From a checkpoint of a small sound classifier.
Model: 3.88M parameters, mfcc input, arch conformer, norm layernorm, activation geglu, layers 8, width 160.
Rows from block 5, named by matrix and row number. Each number is 500 + 25 x the weight over its row's rms, rounded and kept within 0 to 999. All counts start at 0. Numbers have three digits each. After the name is the row's rms in percent of the matrix's.
# fc2: first MLP down (model.blocks.5.ff1.fc2.weight, 160x320), inputs 256-319
fc2.0 098:510535509496501508433486502515541498498531440498501456497514470490510482511515467521502508512472512486519515526552534510480579528487484508446508508473481461504494453491551502497491533506487531
fc2.1 095:537510491500497504539494512520495481498468502486500514455477531480519476484469493520531510508476524513482498504550543515494508501503494482511542517539512491530469479522504502486502504495521505
fc2.2 099:491497489455500549490519516532480468453540498508537469498512489492498531489536499510506526504484483502519517513510514484477481456488503485511481487497500514475510481475458514453486546504475545
fc2.3 092:507528496514456486530526493486477504474491488510477459511520524487520520533508496474481534469469498502525495492499505503493514473487509499546535500505477527510539445542472476480508480494512521
fc2.4 096:491480505513504490527479463493466521507510457529492543514470474508550502488472515472492484469465498489512507482508448456476562472484521489495489473522519516523475504536505489514527453503490483
fc2.5 104:503517499502470471458507479489512510477516495528499535473475508505498453512516475468504484491502511482485529487480452532544502496508487499531520481481494543493501508492543508491501470494512476
fc2.6 107:481531455522545501518485480489518519451505512465494476488515522477476477523519519495523508524510480492461497567511482512493498521493506543520510487506457515453493538475543476541473449486498462
fc2.7 101:517538494449523540495463489511515486495496480486472549526541536491521512497506494463514501505464475495522511511516483505490494467523434508440480471505480476505517468506472519482525478491519484
fc2.8 104:495482489529487482486479492479491511518503569511496507516490467525483523425516503492484484409495496506482480460511490488482458553545562492526551484464485504515474590524517499539499474492510517
fc2.9 100:505471543505463489444534504464498504486480518488474457507574497543508454542563543500482543493517509507458505475486497524526501505496471492450483502522475477494559506458518543514510489487479495
fc2.10 096:485515531512493491526546520504475510543544533506481491497463526492509480478441514505512456491515505508475488488500505498521494526489577476576551538520510483529510516477512469497466508469469483
fc2.11 114:495528483523516490510505513478507504530505477525492485513471539493472440492481475536525503517484531500484515467532540561529510487482483546518517479528495476523489472489518482525480473506532482
fc2.12 099:512519504455506519485499514527496505507505526475508495515497544514512473511512452512475558460474468488522504516515482484464480479501495496506492501513515489517498492470464466465499504518483488
fc2.13 092:481454479497488514531528524509456477505473513511534534484519490492503497523499477453526517517481501500475505465521471484494495483514450517509455513513498535524527542560500447461480510519473516
fc2.14 103:494515507525492530519537494493481497451475579524495562513505500479484508466498503541478503459515513517488485516473483504514528503485551504523521495492467525506507567479518497535487462498545501
fc2.15 096:523497518474485492448507518516465518482493506514462467480497470510550513513521480477516489464552502495527522503525510534512467488514557489500494497468494474484498531502529535504517527481481484
fc2.16 096:522472489497519458475476529511446458510511516496506475482484503530497532479513501509481457493502477508521505499535479469461465502489512532458466478532474490507526505490457537484509469513485507
fc2.17 100:472516454469540503553528532510525492542508470523525487511457483468445473526478509496507460554503514485476512498497474506518473477478459497479522490525472513483499483510494495494503467491476509
fc2.18 090:505504538524548566515519501503513471513461511489489507503545484466504491525492493520523493568424506500475493503469539551474477474483469516504481475521454469536522525514518501508501461536445523
fc2.19 094:492476515479473481441477467518498453471560488536519513524516494545539510448521493468507513424490474516519532520488499487533503522518557480490521562471499478464493495486460471540507477493525500
fc2.20 092:510504549478537517529500518545479483496493475477484521486493507486538511508525503514508463536508498457495523488529479490463469464521491494495478510495507487495526490509500539464490509495494519
fc2.21 099:512459466496519517499522501503514523530460565498505493500524529485478507454461505514494499430508495507497482490507490509486485553508561503563541517481488476470494580500483520532484517505489485
fc2.22 090:455461537481530536464485508469473518507491509480510486459510538507490497532514517478503526519499530529465502487517546517497444495473515444471482492478543470496508507492471555469506512471473512
fc2.23 102:497502488521487532496467484498501495475487476514500492517549530518515482498518514498504507510482468508532503476500527486475513468500471493456426532514507519489514451507475531484499499513462530
fc2.24 092:522458478483508489403533531537516512484490509531538486510485458489513520556478500523479492530465473482506512501509510504461493493482497513495465529470486474514524532521531522513488470482499449
fc2.25 090:495472467513500515496471512529518487497473477448488499536486504483463473533506504464515483542473507486517529490504553546491514464528416513514539498542523517513478456510539473502466498496484465
fc2.26 087:483453503507495474524506495506505531522518486464534515491510493515479477504481547497474518492494528541476465532531515503522510490524487510512494549482500504498508474500504523477524457477485486
fc2.27 101:497455496504505507492496521481505509545509463496492495492493525484488470493522546543495527580458506481470475494522503483507472487484458505463497498503475493525523447558524481519504521430469456
fc2.28 101:517519502486521559552496480495501500462503447488484502482475496498491463545451488497491444494506508485519499503518471507521511492497487486420479467473491505484491530484495510493524495460510527
fc2.29 115:498502511513504474476505485484525452473499496490468497505502492483476477506505492489485488513490497513521510506504460486500547487471524493504511517460486530478502500488553493508482524469529542
fc2.30 104:490523493526499503505506482460539511514501521480523464506484486507479479488520503535497509505506467472474488540533493525523476501536463521514530488460477496483535473536502526492515501528497496
fc2.31 088:539498483479487479521511456529542456522513485557466531481488474507514492506510515515505536487484498477491484465523516474466502530507476470535509522510490495518459460471483512497524511495526490
fc2.32 100:505504484481472489514532509493519515526474544497463480504502511507477465499528489483518504474518477488490465508494504548514508527508575504539535481470524522486493567532496504472491518527540495
fc2.33 095:494526483521516516511484511505510491503505544503447519475465473482491496454492508482471496465529484523483439527530496544538495541493539493559505487499494496491490516529496463480521502502494451
fc2.34 091:518490480462487504484517493503485542466500526501486517470494470468502492533532520493552508432540522504505473486511490478542518528547568471565532499467450506463510547495503505543483510461472469
fc2.35 087:497474493523490493470531475499465555505510537510543519479506523498458521507550488486505540483486509498483506510486465527489470495508518489490496481499499511480474501481490500503477467476557512
fc2.36 088:514457479452494460504461463547466516484468488485514528507524489540570464478442495512521500503502456495526489548494490486525495497475511515518524514498529486513488482492484471536526487502504507
fc2.37 094:522493479545534502523509498511491527485510522505486466503474476459512521529406485527514464522526537492492471495490481512529501472488503449493527519514505551486506498476471497491453490511505481
fc2.38 095:544541522479513483519535521486513481496478486500509512546501516474538487463475513496533480512454547456502549517498503467454481487538556499490494487557496525513540516514489521470479454501475478
fc2.39 096:467496506459485520407529455475494519460500545539557514512526495501496507478511517508508489437543500520488502518490497485519471526441524476543494502479474483460511549474505524501508523495496508
fc2.40 104:488503469545547532486545504492560513493515490513476480513491547437484439482495504492526507510514493473497532492498457515502491497507469515513530512523501533494508460513521471514513423460521510
fc2.41 096:496521480491493483536501468457547536514488530517499494493529500497451482473477485526515487454469513533467501504495511482506503537523507535517484477496507565539505519507519514484495483470507508
fc2.42 087:506548515504501461498563501522508559490537493481493512481475502481495496521486511474526456517498515500479475464501480543513478483465484510547520499472526561522486490488491503483515489526492493
fc2.43 103:468522497523498527512546496499526538481514524514559485492525505467491529484484518491505492504517550463493474516482451523501505528524537545585528514461539529486477531487494524526502462485463485
fc2.44 105:502528476484518517496468499489484506534581514474496479480498556455462464513437487496494461515487526485496530513483506495501491484525510531506485518535512476454525494523536463497510501466521492
fc2.45 091:495515491501494508494496531485502477533502462484504527471503513483524481479468504501512431527506514502490468500500535470534534464538436518497480484502449478504505509517500516509500470508499448
fc2.46 108:508494504517522461512456518540502537538491430518507490503531473513523490501530507512509530548463477469514490521482531473482508500510447501423461512514539476504494458520515524477505524509500523
fc2.47 104:503497486473498445469514509482548475493501478463471474529519523559511468511577435453501513516520537516483520479508491486488538533519475491525521486506508518512495520467534530483453503489520517
fc2.48 108:485472530453450467496503493486483530501472523503495522492539486540517519534490475533474497517509536521507525505496526476489452461499548461513490489471536530460507548485439508502504498514499517
fc2.49 104:510507486517460525486446519482445453520503485510489496489519532487532511455478497518501519433527496500469479512516471490461512495520502475436470492505486495483489520502506497514491485507473480
fc2.50 091:485487486501523467516489474486516490495476463515451513506451501506481462529464553518469492501488537514492490505464490522524498493466494531477460518484546514503520513511520499505506500453507453
fc2.51 101:518505496517516517484508516520501497502495534495512497523548501516526521503556488517504564506518488492509507530493502462509486498516511457549540530491513483505482503515477516449509526503462548
fc2.52 098:538494480498511523465442551520494489476496477537484499491546520535535540518553471470489560527478528519512514485492504498501480465487488498477508514481510541505483479532499470491479524495537506
fc2.53 105:519462497469457532519480492524485478509462510513463499523534491531516512529512508509452510504523502519469501531507523475518466477480525492456501519523480495467520516484492510521531523475497502
fc2.54 111:519503530473509500454561522511477497514515527522498485484496499521487498512493495497521521506479522468525495501523509508516507470492511518594595487492472510486512500498517505482538500501528488
fc2.55 091:489505548490483504489499519520502529480524537561481514480499483490552516467460513508522498477447515541500522520493515503522506525500535476504508521526518502565497512462435494455492483494443494
fc2.56 090:481503488542498487519524536492493486511508421549510517474537484487488541471484492510461539527497487497517460453449496469467479482454418511461486523510512503519538433510517481477524504523504491
fc2.57 090:523490476486503523442490516537489495498476489543518501488526502518521500518514523512517500545506508501538512501513533498526493512470435477520495501540478464483521487565507494496504527509504476
fc2.58 091:493461459488509536460488486499494505523487509517498499483485466488513479451523530467546515459452498513532482480520517501501521562494511478456490514507462466484470565526484509509499447506529533
fc2.59 088:491521523481481519476510487446499529484535548477540481480545518526518486507470497510495531493554516524487515511484485514484477528500562507539509469493476504500505548552500535523459507507493515
fc2.60 103:481516500507520480524489485448524557486533473470507489495516524481418454553491507513537470457471533489510521508511501484478447464498498537498483531505466509464482486495531459557482506492465463
fc2.61 096:461508488520534517530478523461492502544529458516520532494475514486494511530544496523482465508494494494531493488488488505497494531516444491458512476507525460511478438503489474493486470510491505
fc2.62 093:495524508496505514521461521517479480450519436483492505510481511484514489566498541473509484531489481533521476505520482501501523511466389469443461499483456499518489435498498503481509457494494510
fc2.63 096:450542560467479520515500460543495493540527512512490508481523493470525518506517493504491509488474488529471487454494567474522471496484471484492504509514511440558504480467480539478513512534499506
fc2.64 091:503478525513472460525485503499460470495467510490478477491511511542528541523523505494507514497516497489521493555561464500490511520545506513512511460454511553519498504540490459484488501476496536
fc2.65 095:452511523489483449484522500477526522495513519506481470459480538495511495455406485478477456500516497539478500514483449495488496476502500500567523473528522483508492529495475514498488518487494470
fc2.66 096:504474514488471497449483476462519474456518473514506504498524511483473465498543490512497522496505458479539495477478505526480509423557472484472488500474506471496499506473503517504483533510488532
fc2.67 098:534534530520453522472513508578493530556512515520528529510485481509490512458498478500506521472488513505517528515486535524506499537530527484543525521517474496536498504547471488477455544542496505
fc2.68 120:503476507510494501506530501514508489492479503547474510519511493535510519559543517483511539528488477454488508515504497487495482474471493444572576484523478510502491492481500534493504485488520514
fc2.69 085:498473508487483485525499522516505498505553509501526512511485497520479493506529438493542501517489472534482466478468479505492453472498468455439492477456491483466519465469528515428549520509453478
fc2.70 096:458502508495543550534502536518499500463504565498484497517484506448491531506464517482474503480437524519530494511490519505467514501542538501475488480500520522518480456538457484479491470472441553
fc2.71 095:501461473480460510505551510505495490486495551474489486546474502491518507497499464539492506424538515491497487510491518473529519507464571501574529502499500470470500601528493505503466512486529507
fc2.72 101:504514473534469509483544517494512508469536555506498508512481496516478502479517531511466490425508460474521494478475501526510493514524547488564513495562485481451513577528498528539467485495534474
fc2.73 102:495494512548497511466483458495494467496509471488476499482515470495474506568504520477499538548537480533517464531502477517501494472471409472467509506463506441546518482516523543530531483495504476
fc2.74 101:493505507484565499512505524501515472512511496498518496489465506513521480546502535489479511587508521471509515512531494532551502481524462505526497504526485525481506461518476508514507492488478495
fc2.75 090:527484491455478529494510507502498529493509467493542485491500530507542538562507477513497527551495497495541479514460522499481478481513447518459493488487556500447526467478531523509482512496521514
fc2.76 090:506512535506537490514510563495496555523490523534478459490530491454484481514464474505504461503488500470481483515492508505445488505467498509520494488497490508519521494487477486516472452517505459
fc2.77 097:464531524535535528510469513495535495523468517489479502528523488435491517519492561513481488504460490455491510483521535514482528490504500503501499496541455509519543524494542467523524474482534508
fc2.78 109:525528519480446470546510493497501509491481545503507540489510459500535493470504533479468480426469491498522480514511499518521501575475586508515484542519528537490505559486496497487520496523526516
fc2.79 109:485498505472535512488510501470510504481479588485506487500522474473497481467456513475520487385457480497495461505508539515518487524517579502513533493523475473482503573486468525535493509499513475
fc2.80 120:504481515480492504496529481498496490485477448521484514522497473504539508563475527493507494568493523474509508495474501490487478413468466480519513497455492509464498454457501515506518554516493510
fc2.81 104:520505475480489461490492478484480517490453562485488469519501544566508487517508466482506465456513476536521489505501454501503519502506562486509530502519494496503493549497487532485470498465500487
fc2.82 094:538495521486488523481495478505514471483484517495488508482519511512535526517511552506485508488562506467512525517460512472495471481487517482487509497446494514478499504503463510503512521489464490
fc2.83 123:500500515529462505503501449527477488460509403500515511532520513505477511533500499497471532552500501488516484497481493517512472433525432511457457493475501509480478410505494520511482520529518479
fc2.84 095:507498523571495501502501499443494511520495514460487518514527494498488484553446530503452489492492470508475525443527490531489470470511488504488473463480492476480521525473454534509493512523519468
fc2.85 093:470456498541505476496494491537479535489486517544466499499470510523480506539494480490482501515488499497523524464452510477521468488494526539485484530459489532493484549510512538486483545552467483
fc2.86 089:509481551473475497476539445462482492466438498518510523485472517475489517510520499547462547522510516519464476516530524519502531485471475466478448529462486514507506458498490488465497538511482513
fc2.87 104:513519485517501473506494478495499489495521561471497507491481478448528497447543479475521501431488463493501499506484517481484507541465580511503508498502518500493449529520505508502498500484508518
fc2.88 110:458510526485531549505494532493480531513487554514511483505469507465461523515464557512494454491473520537483484514507502536491467418488538515553496483493467469506485555462479459471488543510474511
fc2.89 093:509459510492460491474508525494480515496490542459477485494508518522532498479500482492523519461549478514552495522512505469497537541501533478511522537478520489505473556532519506467496537524552525
fc2.90 092:531462506520500470503502463500496458460541507499549508493501533514550546459505482508456529513528501469513442539531485484508479523545540507496505521448521514461506516508499497488522487479507542
fc2.91 107:494499495501495557503522532535515482524502494518521518487510496486495472476544483539481507529478496519517518494518560522523496503515486463508523508451477489520537498485474505473453524507463559
fc2.92 107:503472515524500498524475469519495514517480520480499521499490531534461489508522457475465466443504519538475481489534499539489523503448532505478451508474494490529466587495511473512491471507524499
fc2.93 100:512485472500506461552508488480490508526444446491470458542491513526512521469507502534529491533472519521463481477500541486501526527511512499466463492506479501488498453433474476477508461478520506
fc2.94 091:486496507511502487509461492484514473495524546495486501500486468553526464485519463511510513492545483505541485461517558494487538523539505476491504485490524533521500461501507517461517494502502477
fc2.95 109:509509496458483504515561483493500486485513487475494519490527481513535520553537509497507522567445492471517512501525512519503492490500481516531488513488513542512499486500491497536502501506464492
fc2.96 087:493524494510514503500502454457479509519524522499485477466460528511539542553446565487473476507526502496461477499482477488493497509525534501510529458480518475535505507444469502503536504478473465
fc2.97 106:536501498501503506480482462466503463508518528498489523502504487519531497450521476523502475416499502532538537487491508501498492530529567486481521492497490526504477545485465458477480477525516518
fc2.98 088:477509483490510470484505504506515462518541444485489502494518502509482518490537489492510511534514524489531541508480505465496454421493501511421458525509482522507472495478521504482507508474483510
fc2.99 092:501473501527492490506512496469506524529508455511538512493541481523512491516512511502531536549448514447520502510507487508512498497504421491468489494466510523471495426512512493450489472502496526
fc2.100 093:496437516507520496526539513499493502524537526501527489512455506494532498516506500468482501524495501501511537469541479479472499505521524519537525477516517505495504487548451485478546472463480495
fc2.101 100:471526548529521482539523472501495485477473526515543516479482459488474496510493486472493449538527548509516499507491502530531531477529502488534488514451518509478472523501504447506530466459508454
fc2.102 095:484507479516496498491524521507505514517533446512489543523519494507503508540532525465451520549467507484456528479499519498515498471512460504473485490511468478498479442556527462487491479494517506
fc2.103 094:480478465534505529534517535489519467488468463536519522495511487517528484548490485504504532547467513460485484498514522491512505485466482489528492515471482519496525454526498449519503504478504477
fc2.104 110:498457508538498463443527480523474461496495468533504483488509499541507549493545489497525567501536479465510489472519471471480559540504492495509522509492509486502502453492491518513496543496527469
fc2.105 108:506520495493485465498489450481511506506500468491500489522479497519497481533496522481498505527504507476503500482498459506523525482512452502418444471520508484479510488505490487544480521496499442
fc2.106 098:551485560532541495541504506488520500494512474489538495479532519479494499540517498488505540480513509521470490480539520519543517477462453506459469449514486489501504456469534515559518480524474461
fc2.107 098:510487502530494522473491524529466504477483490510514520496501455581515550542528496511454498495461482492512516534459553491459500499468467512477501508512555499477467513513493505486484537493529548
fc2.108 105:495462488501436449479528490502497506500514500497523474525455505515538503499497449521480499511523510496499491507511465482486510469495514516496475523512506503483487534551535491446497557516526503
fc2.109 096:503509466504493504489489496508450498550465502488459480494518502490519529438511476537456503508453463508520498471566504517473506518545484476497495500506494472539483504491486508491499495515526533
fc2.110 095:489488486546532509502521513464503558491480482471547495492483499503505461527463474506498517505497535470488498493529461518497523484535496522562513518515492518465545466488513452558535455468483489
fc2.111 119:523490545476441460458502472511515473517486522496489516490569523552509513529541493497481483464575483494547488500490508483524494453477529503517522525494505522468512498497490509501511514500517516
fc2.112 096:539494504546507504536494520505542500465531509498488461476497524470502482549486550503487483512454468485486506517488505484491477456487534485499512509457463507459512494485515507504511513550513449
fc2.113 091:488468507490455486562466471523471492472485477476486476473516494512477453526516529500511454518472526478522505521486510497457467484456487493458478468524479491532498495456490524496529505513495477
fc2.114 100:532518480497486472506585478518493514538509510483508502493498504502511488523493477489506559506500485523513520516489474528499497517521464515544551485483496501476502506469539481493522510498552480
fc2.115 107:506524518509511481507441499526516502510527484493473480481494499487490519519502515517503491500520523502505523526509476489520507538468465494373448480493482504516512473492507544507508534481496515
fc2.116 098:523474480462516499515478552503486435512515439496507500475544485493523495533538475492474495541464518491531486519485539485484513494474470497451463490489513464537520465490497481480527496508506510
fc2.117 096:539529527528458449512511469487525529530513482494489473470462523486482487494476491436495510489507492435479454430494440555547484521535449506533509466475501513498506496474521498511494449473468508
fc2.118 094:519484453498493505561476504516517500494454510517453458521478512472471511513492517495557416493458495487530496526480533495483489537471473512472466504534520475522492502533530504505501495532507544
fc2.119 102:539512482516477550487509489499534453509492499473493512524526492474475505516520485500516533484530479502537503485494498479496496460515503512479475510515479482473515550471522515485526553505510492
fc2.120 098:486474522541450456452526450494487480478503505524507471499503527513536511493542525463505552497554493502518486499495497456526492485526499571505514498514525488487474526512512537502552505522503525
fc2.121 111:512486534509498529500524530427517488478535514472530495513460511473512461443497518490504506473515501529493489466500483539510463511529529501521483504534504557529518498454516496490467480486510495
fc2.122 094:485478484543523507508520514476496488493487514528492483508546548517471485503531469449528501500515477459465453507470488537495503477496471549474465517530500498414509462509549508515515502491538498
fc2.123 090:510496470479462531474512474490529499505541496467506534541521552544549478465536472504498529473545487495538553524490507455480487501507489500486476529482504428440473476457502472555477540482548488
fc2.124 100:470488504493494494493506532508456495530467523509499534482498507514492503525534492465495532487510516507529477543497496492479513511485517508505498479502531507512493554526472480466452480481459494
fc2.125 106:498497478509480497478508507503478464484479496474442538473512482538529538551511526521518507542507477512501513528518525464505492429491512487465486527515528513499489475476507481487508508510498542
fc2.126 087:550477503503500499529505516521477500501455448522511489537527466532504517508541461497460549477507501505452522500486478469561512546496530465488471516493475521483505479498492486484504499518505514
fc2.127 117:473521495487467479517541509518503477515500522559471482537513502528567523518538482488483567516461479495504523491473522492525531514490520486571561479498474479490507491513482512477520510479520508
fc2.128 090:512485500486470486522491511497511484511478511494485524495572473514535500507485507517531501474471533508460470519527500517498490461466518475495506504482523460458508515502527535573494508517501505
fc2.129 103:475486517487475487519466508496548530501511506509522508512483490511505513477522489503530490514463457450540486510467504473478492508539498529512472454533514521512493492521477500464492476491490507
fc2.130 090:503524540496512510492513509479465510532491486482451491493486520497485499490485513490501518484552528512483548457500530495488493541497483533546532501503522527500478523476504522524504511496489465
fc2.131 088:494496487492533491508537527501542478471517527537477517519500483471484495496536519508473583519508500519509478464491514482508464495481470539525542525482503482518499453502467457498528554516496521
fc2.132 103:518474509511531512549524562499478534498480474463509461514482527505503499514460535511509451499470480474534500513490539503513462498483480511490490473502515486482513487534497467528481521539462505
fc2.133 121:501499511516504481515449495466527485502511470503507484494468485503488477470482516507491474498486502525478480507519514522493513498490486529409449490494508537482496481490542500500486505495501463
fc2.134 089:458549524498488471475492494525471465539495500481464511500516515501534532516500491468505515499528528512518503498531444516463493480483533478496509477480538515521554501450494460503491569516507502
fc2.135 109:495510524476532475496509518541515510523479565507517513501471505482487488456517501537510480428496497469499496536491534497538485568530554538536522438527503471496487553511479536512492481500524495
fc2.136 223:494497507512505505517377488488504493504503465505520505498488490491488487483475513484495472484496511505496484495512483504511505533516489507422412490496483503523507479518521493518500487499497495
fc2.137 102:521491506493435459455466512498523473511507521531505491504495535534502525431509472495480497413484515495488493517487519498469529531493548488467485522531501492485484540502532502512500514494499502
fc2.138 091:488487474481515511502553491444500542507488518492495443491455473500467489473468516499481491515544498503477491488522484548465485517528492535504510491508494515534526452500494469535466448514456490
fc2.139 085:497507535536550503499472477497505521505557551535490539463482514521508477516510525533479478470486480544503480526475556531519494501522543479493515495490525488485506525456515474482455482539482548
fc2.140 115:473486474481519537494509515482505524535481581518488485530492507493478477482495509508508495396487498522477506512483491499481506547510598497566557498503484514487452598498468494524528479507509471
fc2.141 110:518496522528513458497490478453515521461524432495518496474495490505513480535538476505497553591516480475507485478487508509503478457484441521472481513512519497511481405517515487458479543512481498
fc2.142 085:551488542496506455510491512470496501508483523470491509491426531544475448492446525522487463509510490533502502465530473523499523503482515524518510479479531500502508459487479501478524491490440486
fc2.143 096:489507495503468455510536509491526515522465510478497498491481476499496465513452517509522494464514542511479481505514544534512507487498473506538527505509493523501466471512503520507514494470493515
fc2.144 099:495472479471483527481528528486471509504497490496477499478485497487492488507510437483518449525513529510483477514485474522482558499519468490499502474496461488534540483481518502548451534500484474
fc2.145 097:509529463552543501553482535487521520504462475531524514486480488435485494478492547487515514538447494466458495478519473535501510538489467493496512469502507513540519500545514451477494468498498505
fc2.146 097:478490541502481492495534487520511531435460545479489514509489488528528476534477453508495531484525487525530474501454489501482517519524596496508527517508521518477514522493457476508499501476455498
fc2.147 086:495484510517504528529506499490508471511486445485505570516480489472516531496484512523497514513497482469491518542511480490520509486496456494530560527489562499462524451482508501541530471491486513
fc2.148 101:504506487520492504474496488512504526544496434494485518515463491466495500508509509505522513590494478508489507522460512507479495500471411487463479490528509482514491397497489483530502493483527504
fc2.149 086:465500494504507495492515517461505525512466502490492505479492522469507456552497504488471505529490472427490483485536535526518497505540459508501539508528502507481504500511490522508504525479497508
fc2.150 105:499540521512504499502526461524523505502554497531551517480507464507506540470490487495497504489471527473488512508508483471491530532500489490515517516509484500499494436506466518497498500534503533
fc2.151 091:533479459495479490510480520519494508504535447535486486532482479493492527524540499549483530512516428477526569475488547527473489538508484460425553486524489540502495466523495496449542503507523528
fc2.152 108:512499522519449514457465464527505458452527539484487500469482515519523515506493460481493506486498476530503505499480501451462544464497559513516484483505529492507503507522507535477547532485509500
fc2.153 099:538504509473517533519523469491505476486535476510522474500485528515467523543489547547489533575452496492546492505503508492472468463458447519498513518505546536521462464461512502464515487525478494
fc2.154 091:493511514500477475504534495493482509444515518536473504514434471497480524524538515492505515528500546473511518518477521493468504491539474471521514528512507515477500451509491507458477493500475511
fc2.155 086:535516508531499530518504478540482496462518476507488474528445547479509480500515511468508480528485495450496497471507516542488496497486443504470478498492518520500445452521507498491484491516491493
fc2.156 116:476477500500490521479501478508502497444523441523520518497475507497481506567535496512471528593525446478529499484548516503500503444501454477478540497519476492494482414517502483515503526533482489
fc2.157 105:479496539495495560520493513493455480526489509480487519463485512475474506528468528489545471496482494499481511484517510512509455475483486493471474524509505510465491531480455501504506562521419495
fc2.158 092:494495498473496562484491500502487491527511427511563485487533485497542515512502511463529499534444511520494511486486509475496499512489470510507527527500506495520502461493501531528515495527515474
fc2.159 098:538490504514502494498524504523482504468501463495519482482515511518515530549511521557507521512496510492469529507501441525515490439473480489436467460462526493478506484511492490462515551502503483