A small sound classifier, trained from scratch.
Model: arch conformer, norm layernorm, layers 8.
Training: cautious_adamw at rate 0.0011, 10300 steps.
Data: trained on acted Russian speech (Dusha), 26041 training examples.
Rows from block 5, named by matrix and row number. Rows with one number belong to one attention dimension. Each number is 500 + 25 x the weight over its row's rms, rounded and kept within 0 to 999. All counts start at 0. Numbers have three digits each. After the name is the row's rms in percent of the matrix's.
# v: attention value (model.blocks.5.attn.v.weight, 128x160), inputs 0-159
# proj: attention output (model.blocks.5.attn.proj.weight, 160x128, transposed), outputs 0-159
v.14 088:501551505496515505448528508483524540492476529518474468462482474477505475480503488509505475562500505513486545526496498530483500497494468498492509489497505547455461482513490508489471433491519496489505500503530512517499496501551469504448495519494513484484503481506495439494544524476517539513473510481499461553492480449501465490446529525475457462495493510527512449484484466512462476495504485486483511515486472490484531507494526488498462480488476516486468530559504530472530511474501473
proj.14 091:472513496477492553493490464486476520477494452515499520488531494509521500508535486481525476469498521466471491486532469484502473514483530525490461502483482457531473500469480496495479521461483522489507475485471478532493499470538493513536520502511502548491513535459542516553489504523512512520552499531495471487512471493523507508498467526434561489486481491494506504483518508509448514457503506529510522547499505525420545497508457482474510540511467481507511520484501490495482544528522516
v.15 095:541495493562506541461495504504497492499448439518509538522493486476497483479487478512521495522480449437496546509487483459522485472485511523491518503496485476534495489502519454562479510523528485514446518483492479512487488507447522499486515497496490481502473536515509476497514489526492467480470494518521499479537504479525529541493504534512490528476543532472463497468489518542462518470530539480536550489525518480486509526511463485471488510497488485509477532496504490483539459493542497
proj.15 113:517513525543506495480520502482468510492510514537474470490473487470529483492472506527484523523499511497455499544483500503521492488476508508488488501475492502489477434487460527475499487521554505502477510541480538481459498482519527467533542491496475529466480464508492509476493496542485487454463487489515492466462490481533494491511504479488517491490504487512472511499531487470518481514469482537491505529553466527624534476504526505522497496515529490491524516535479474521537470474510495
v.16 103:500474528506500512470479517520511537502470489560516511537462507502484479526517518528545519535454547481479485483511490477502501517467499509468477473480494485443584470512466456477482499517476508487514509507572486539492523517497542482531491501488498511476492495494495526514474512510531482498483507450531478507494513451532522503518500462493498506523496498452505506467479504472479448519508515500478478530536517512483492504519517456493505490468457476472518491523561483531479482521504521
proj.16 097:523528503495494445490487490518496526533475487489511495555470492475485463488451504509550507504490512520478535521520481487517491487464491501501529497513499529469511528479530483468521556479511500518511478485542527518520488485500472505493545531498516474542511489476453505521523484498533506538534492497505515479521509443485521506514472531485516486505491496496511495525470497460523499490509567521465525558493549481402507502487520456512464453482519494485500490518503480468517522512496476
v.17 100:513478497489504508489518470469471475506506464497501551515502513463486514488516460526501514521507492483523499472477504504482508480479476526513527477523468508518469513456529508511508538502490429477499500470470526483483466489469529498514451490497481475516473532498481508438535489502476496476506484505566437488527534506509525482496518501531468496483489558461488505483474552514510539513419501482532502503483493482531498475480468519492511495530489523531520524493450536489507504534528532
proj.17 109:498535514516477521538465486505510467490506503527480497493459509499503497511498515490498484498501489509468454510499500531475514522473450468491510488503504449453508473532483459509507446512524498490505481508500522457520501510474515454483495476481501531509503513492488525522506531515478528461449511472493524512504440456496502513495490458512461496500490539510475509513515452480512478496420489487499459486525459489599545497510478508535493492490505444490516516491505515516471505542467501
v.18 096:473489520471526445463475517518551499479516539472476505506509466514496492515464520514490470523481496506534504502491505534500525514535465513498535507496495509425486536513464541505498471477461495543525434515470480514514516489512470531519507523516514490472519491521530528532534498497528529528500512514466551510507500473489469497486509496525504485535447499506483466519482456450489520471493482500484534524486499488478499517509546522504532520494469502553531543518489525538544510494480512
proj.18 097:504499522465521483472496475465504516509529483499474523487521521506519509517501479521528511463466504497509500504519504497542483461538492488524487492478505541543512541509520488508475503489467501480498510500564447512501534501481505484520456482480522521517515515495484553478499484508534523535512490510502521522522486510474534506528518512511523487464498528476555506522494512517454520513517488532537506537489519504370535484526491480530445481494503513467495490472507504466503496486486550
v.19 144:497518525501486479503468502473511499517507511511481484478522447529502466498451517446454456495513517545538504523501480531503501516533499493456479514484481505488468520510475502489517489501482527490555467505507492530514537495500451498511512511474516508463493520497551538524493522477472543499519479471444556514453455493480481489475484518492498464530491478522504456532536460473522457485507487521477506499494528518500517495488545470510496483444514482453482521474537486509505479482492456
proj.19 125:495478497466523494504502491515465517502472515448539523463511479501503537508552486518520497494486516502539485481483520455522504500464520499541478470491535518545471531476510512529495523495496458492456507484505498485478468519509498473503511490462461493520490531516488497484541497488510486547490502526517471486532514509487520508512519511506532529503495485502529485426494521525453503501541497512559530518471543520390484468515526505504465513531476511517511472482509477493478521535482503
v.20 090:482477516506455501507468513556481491546534503467521486498489524539547481511480456483471515526463522485519513498505461471478507496506517479464492512475470512473515515504511514464517509495480459497491484520530472490511519528503494495512473457533467495506545531486440498507523516522463505492500491487481489480499504513473480509501503449556494504499491490486454546529508474460493517504458498489475525544491503489546448470481544553467519494520522499514512449447511492506493514468512455
proj.20 094:490494505480514452481462503449521514512495469496507512522538495476500534497515554552512500486518485490497499512514495493507489533541533480526494491501450501485461482532489478498511524483488513511540465524520487513522488498494499453482494515534497519498526499475458517490483536480502483528503506502489553490517528483508460496499490477494517501481477507480575474544503493487540500473489501489467498454531546487377537491515470510523469499476520495468511473498528537485501496510500517
v.21 078:497507483499521544461488509479486514457489477500437524477543492537489560516512512474497496498474490536529476470496481479548511506496487482495506509490541500511516536496486497550478526549475519465501481500487523506480526520521477509541570498533483520559480495540482462467482524500503489529514501503492480495476457538475486523522486493499504509489490507454479478458493495480523458515494525498488512495481459511502485485504488459528484442535475524512539512468499509434500464521512510
proj.21 085:495517521514515530566489488478560496523551496494496502482462517501490480509502500482536496470471497498489497458474470510507487510458475512513480503514529498503466483480518505506532508492534493532485517527492506485489513525499498509454483521470482487461458472541457498491473545524507496461468506417543469520482504505470527476537480500528478513522529506505506495511498505522523508527468533537484520449444459500545524509511487509499532521513482540502497469440485527547508498478497486
v.22 084:530496529450507481483445519477537551484482518491485480489487501520535490475516507480492491501516522545499500536488497544487489514566508497484505507546484487480484513509487488496495468526507537482518461525487540554524455518488509497472463526500445485484543484473516524469515509553501527493494498520491517491475468421478489475479537511460505553527489531502483482467517514450498482504512513537508513509474543481488520503499457520504487502528493501508480498497447495504484545484527500
proj.22 091:511519490486505521473524490479503496489526472504513478509479499504495496514513505500519476533483463434509498504530459541474523501536488520482483499486494488516510547471546473548490541471501538501506537537511482515508529477493461500468490482516497501478547571511511524513468509511499478480497554527493507464510516506462509514514465522489493551449540538461518474505491492537483521484504506541497516558501513463436479509502523541463478499501526549487507493500481498457505512542512506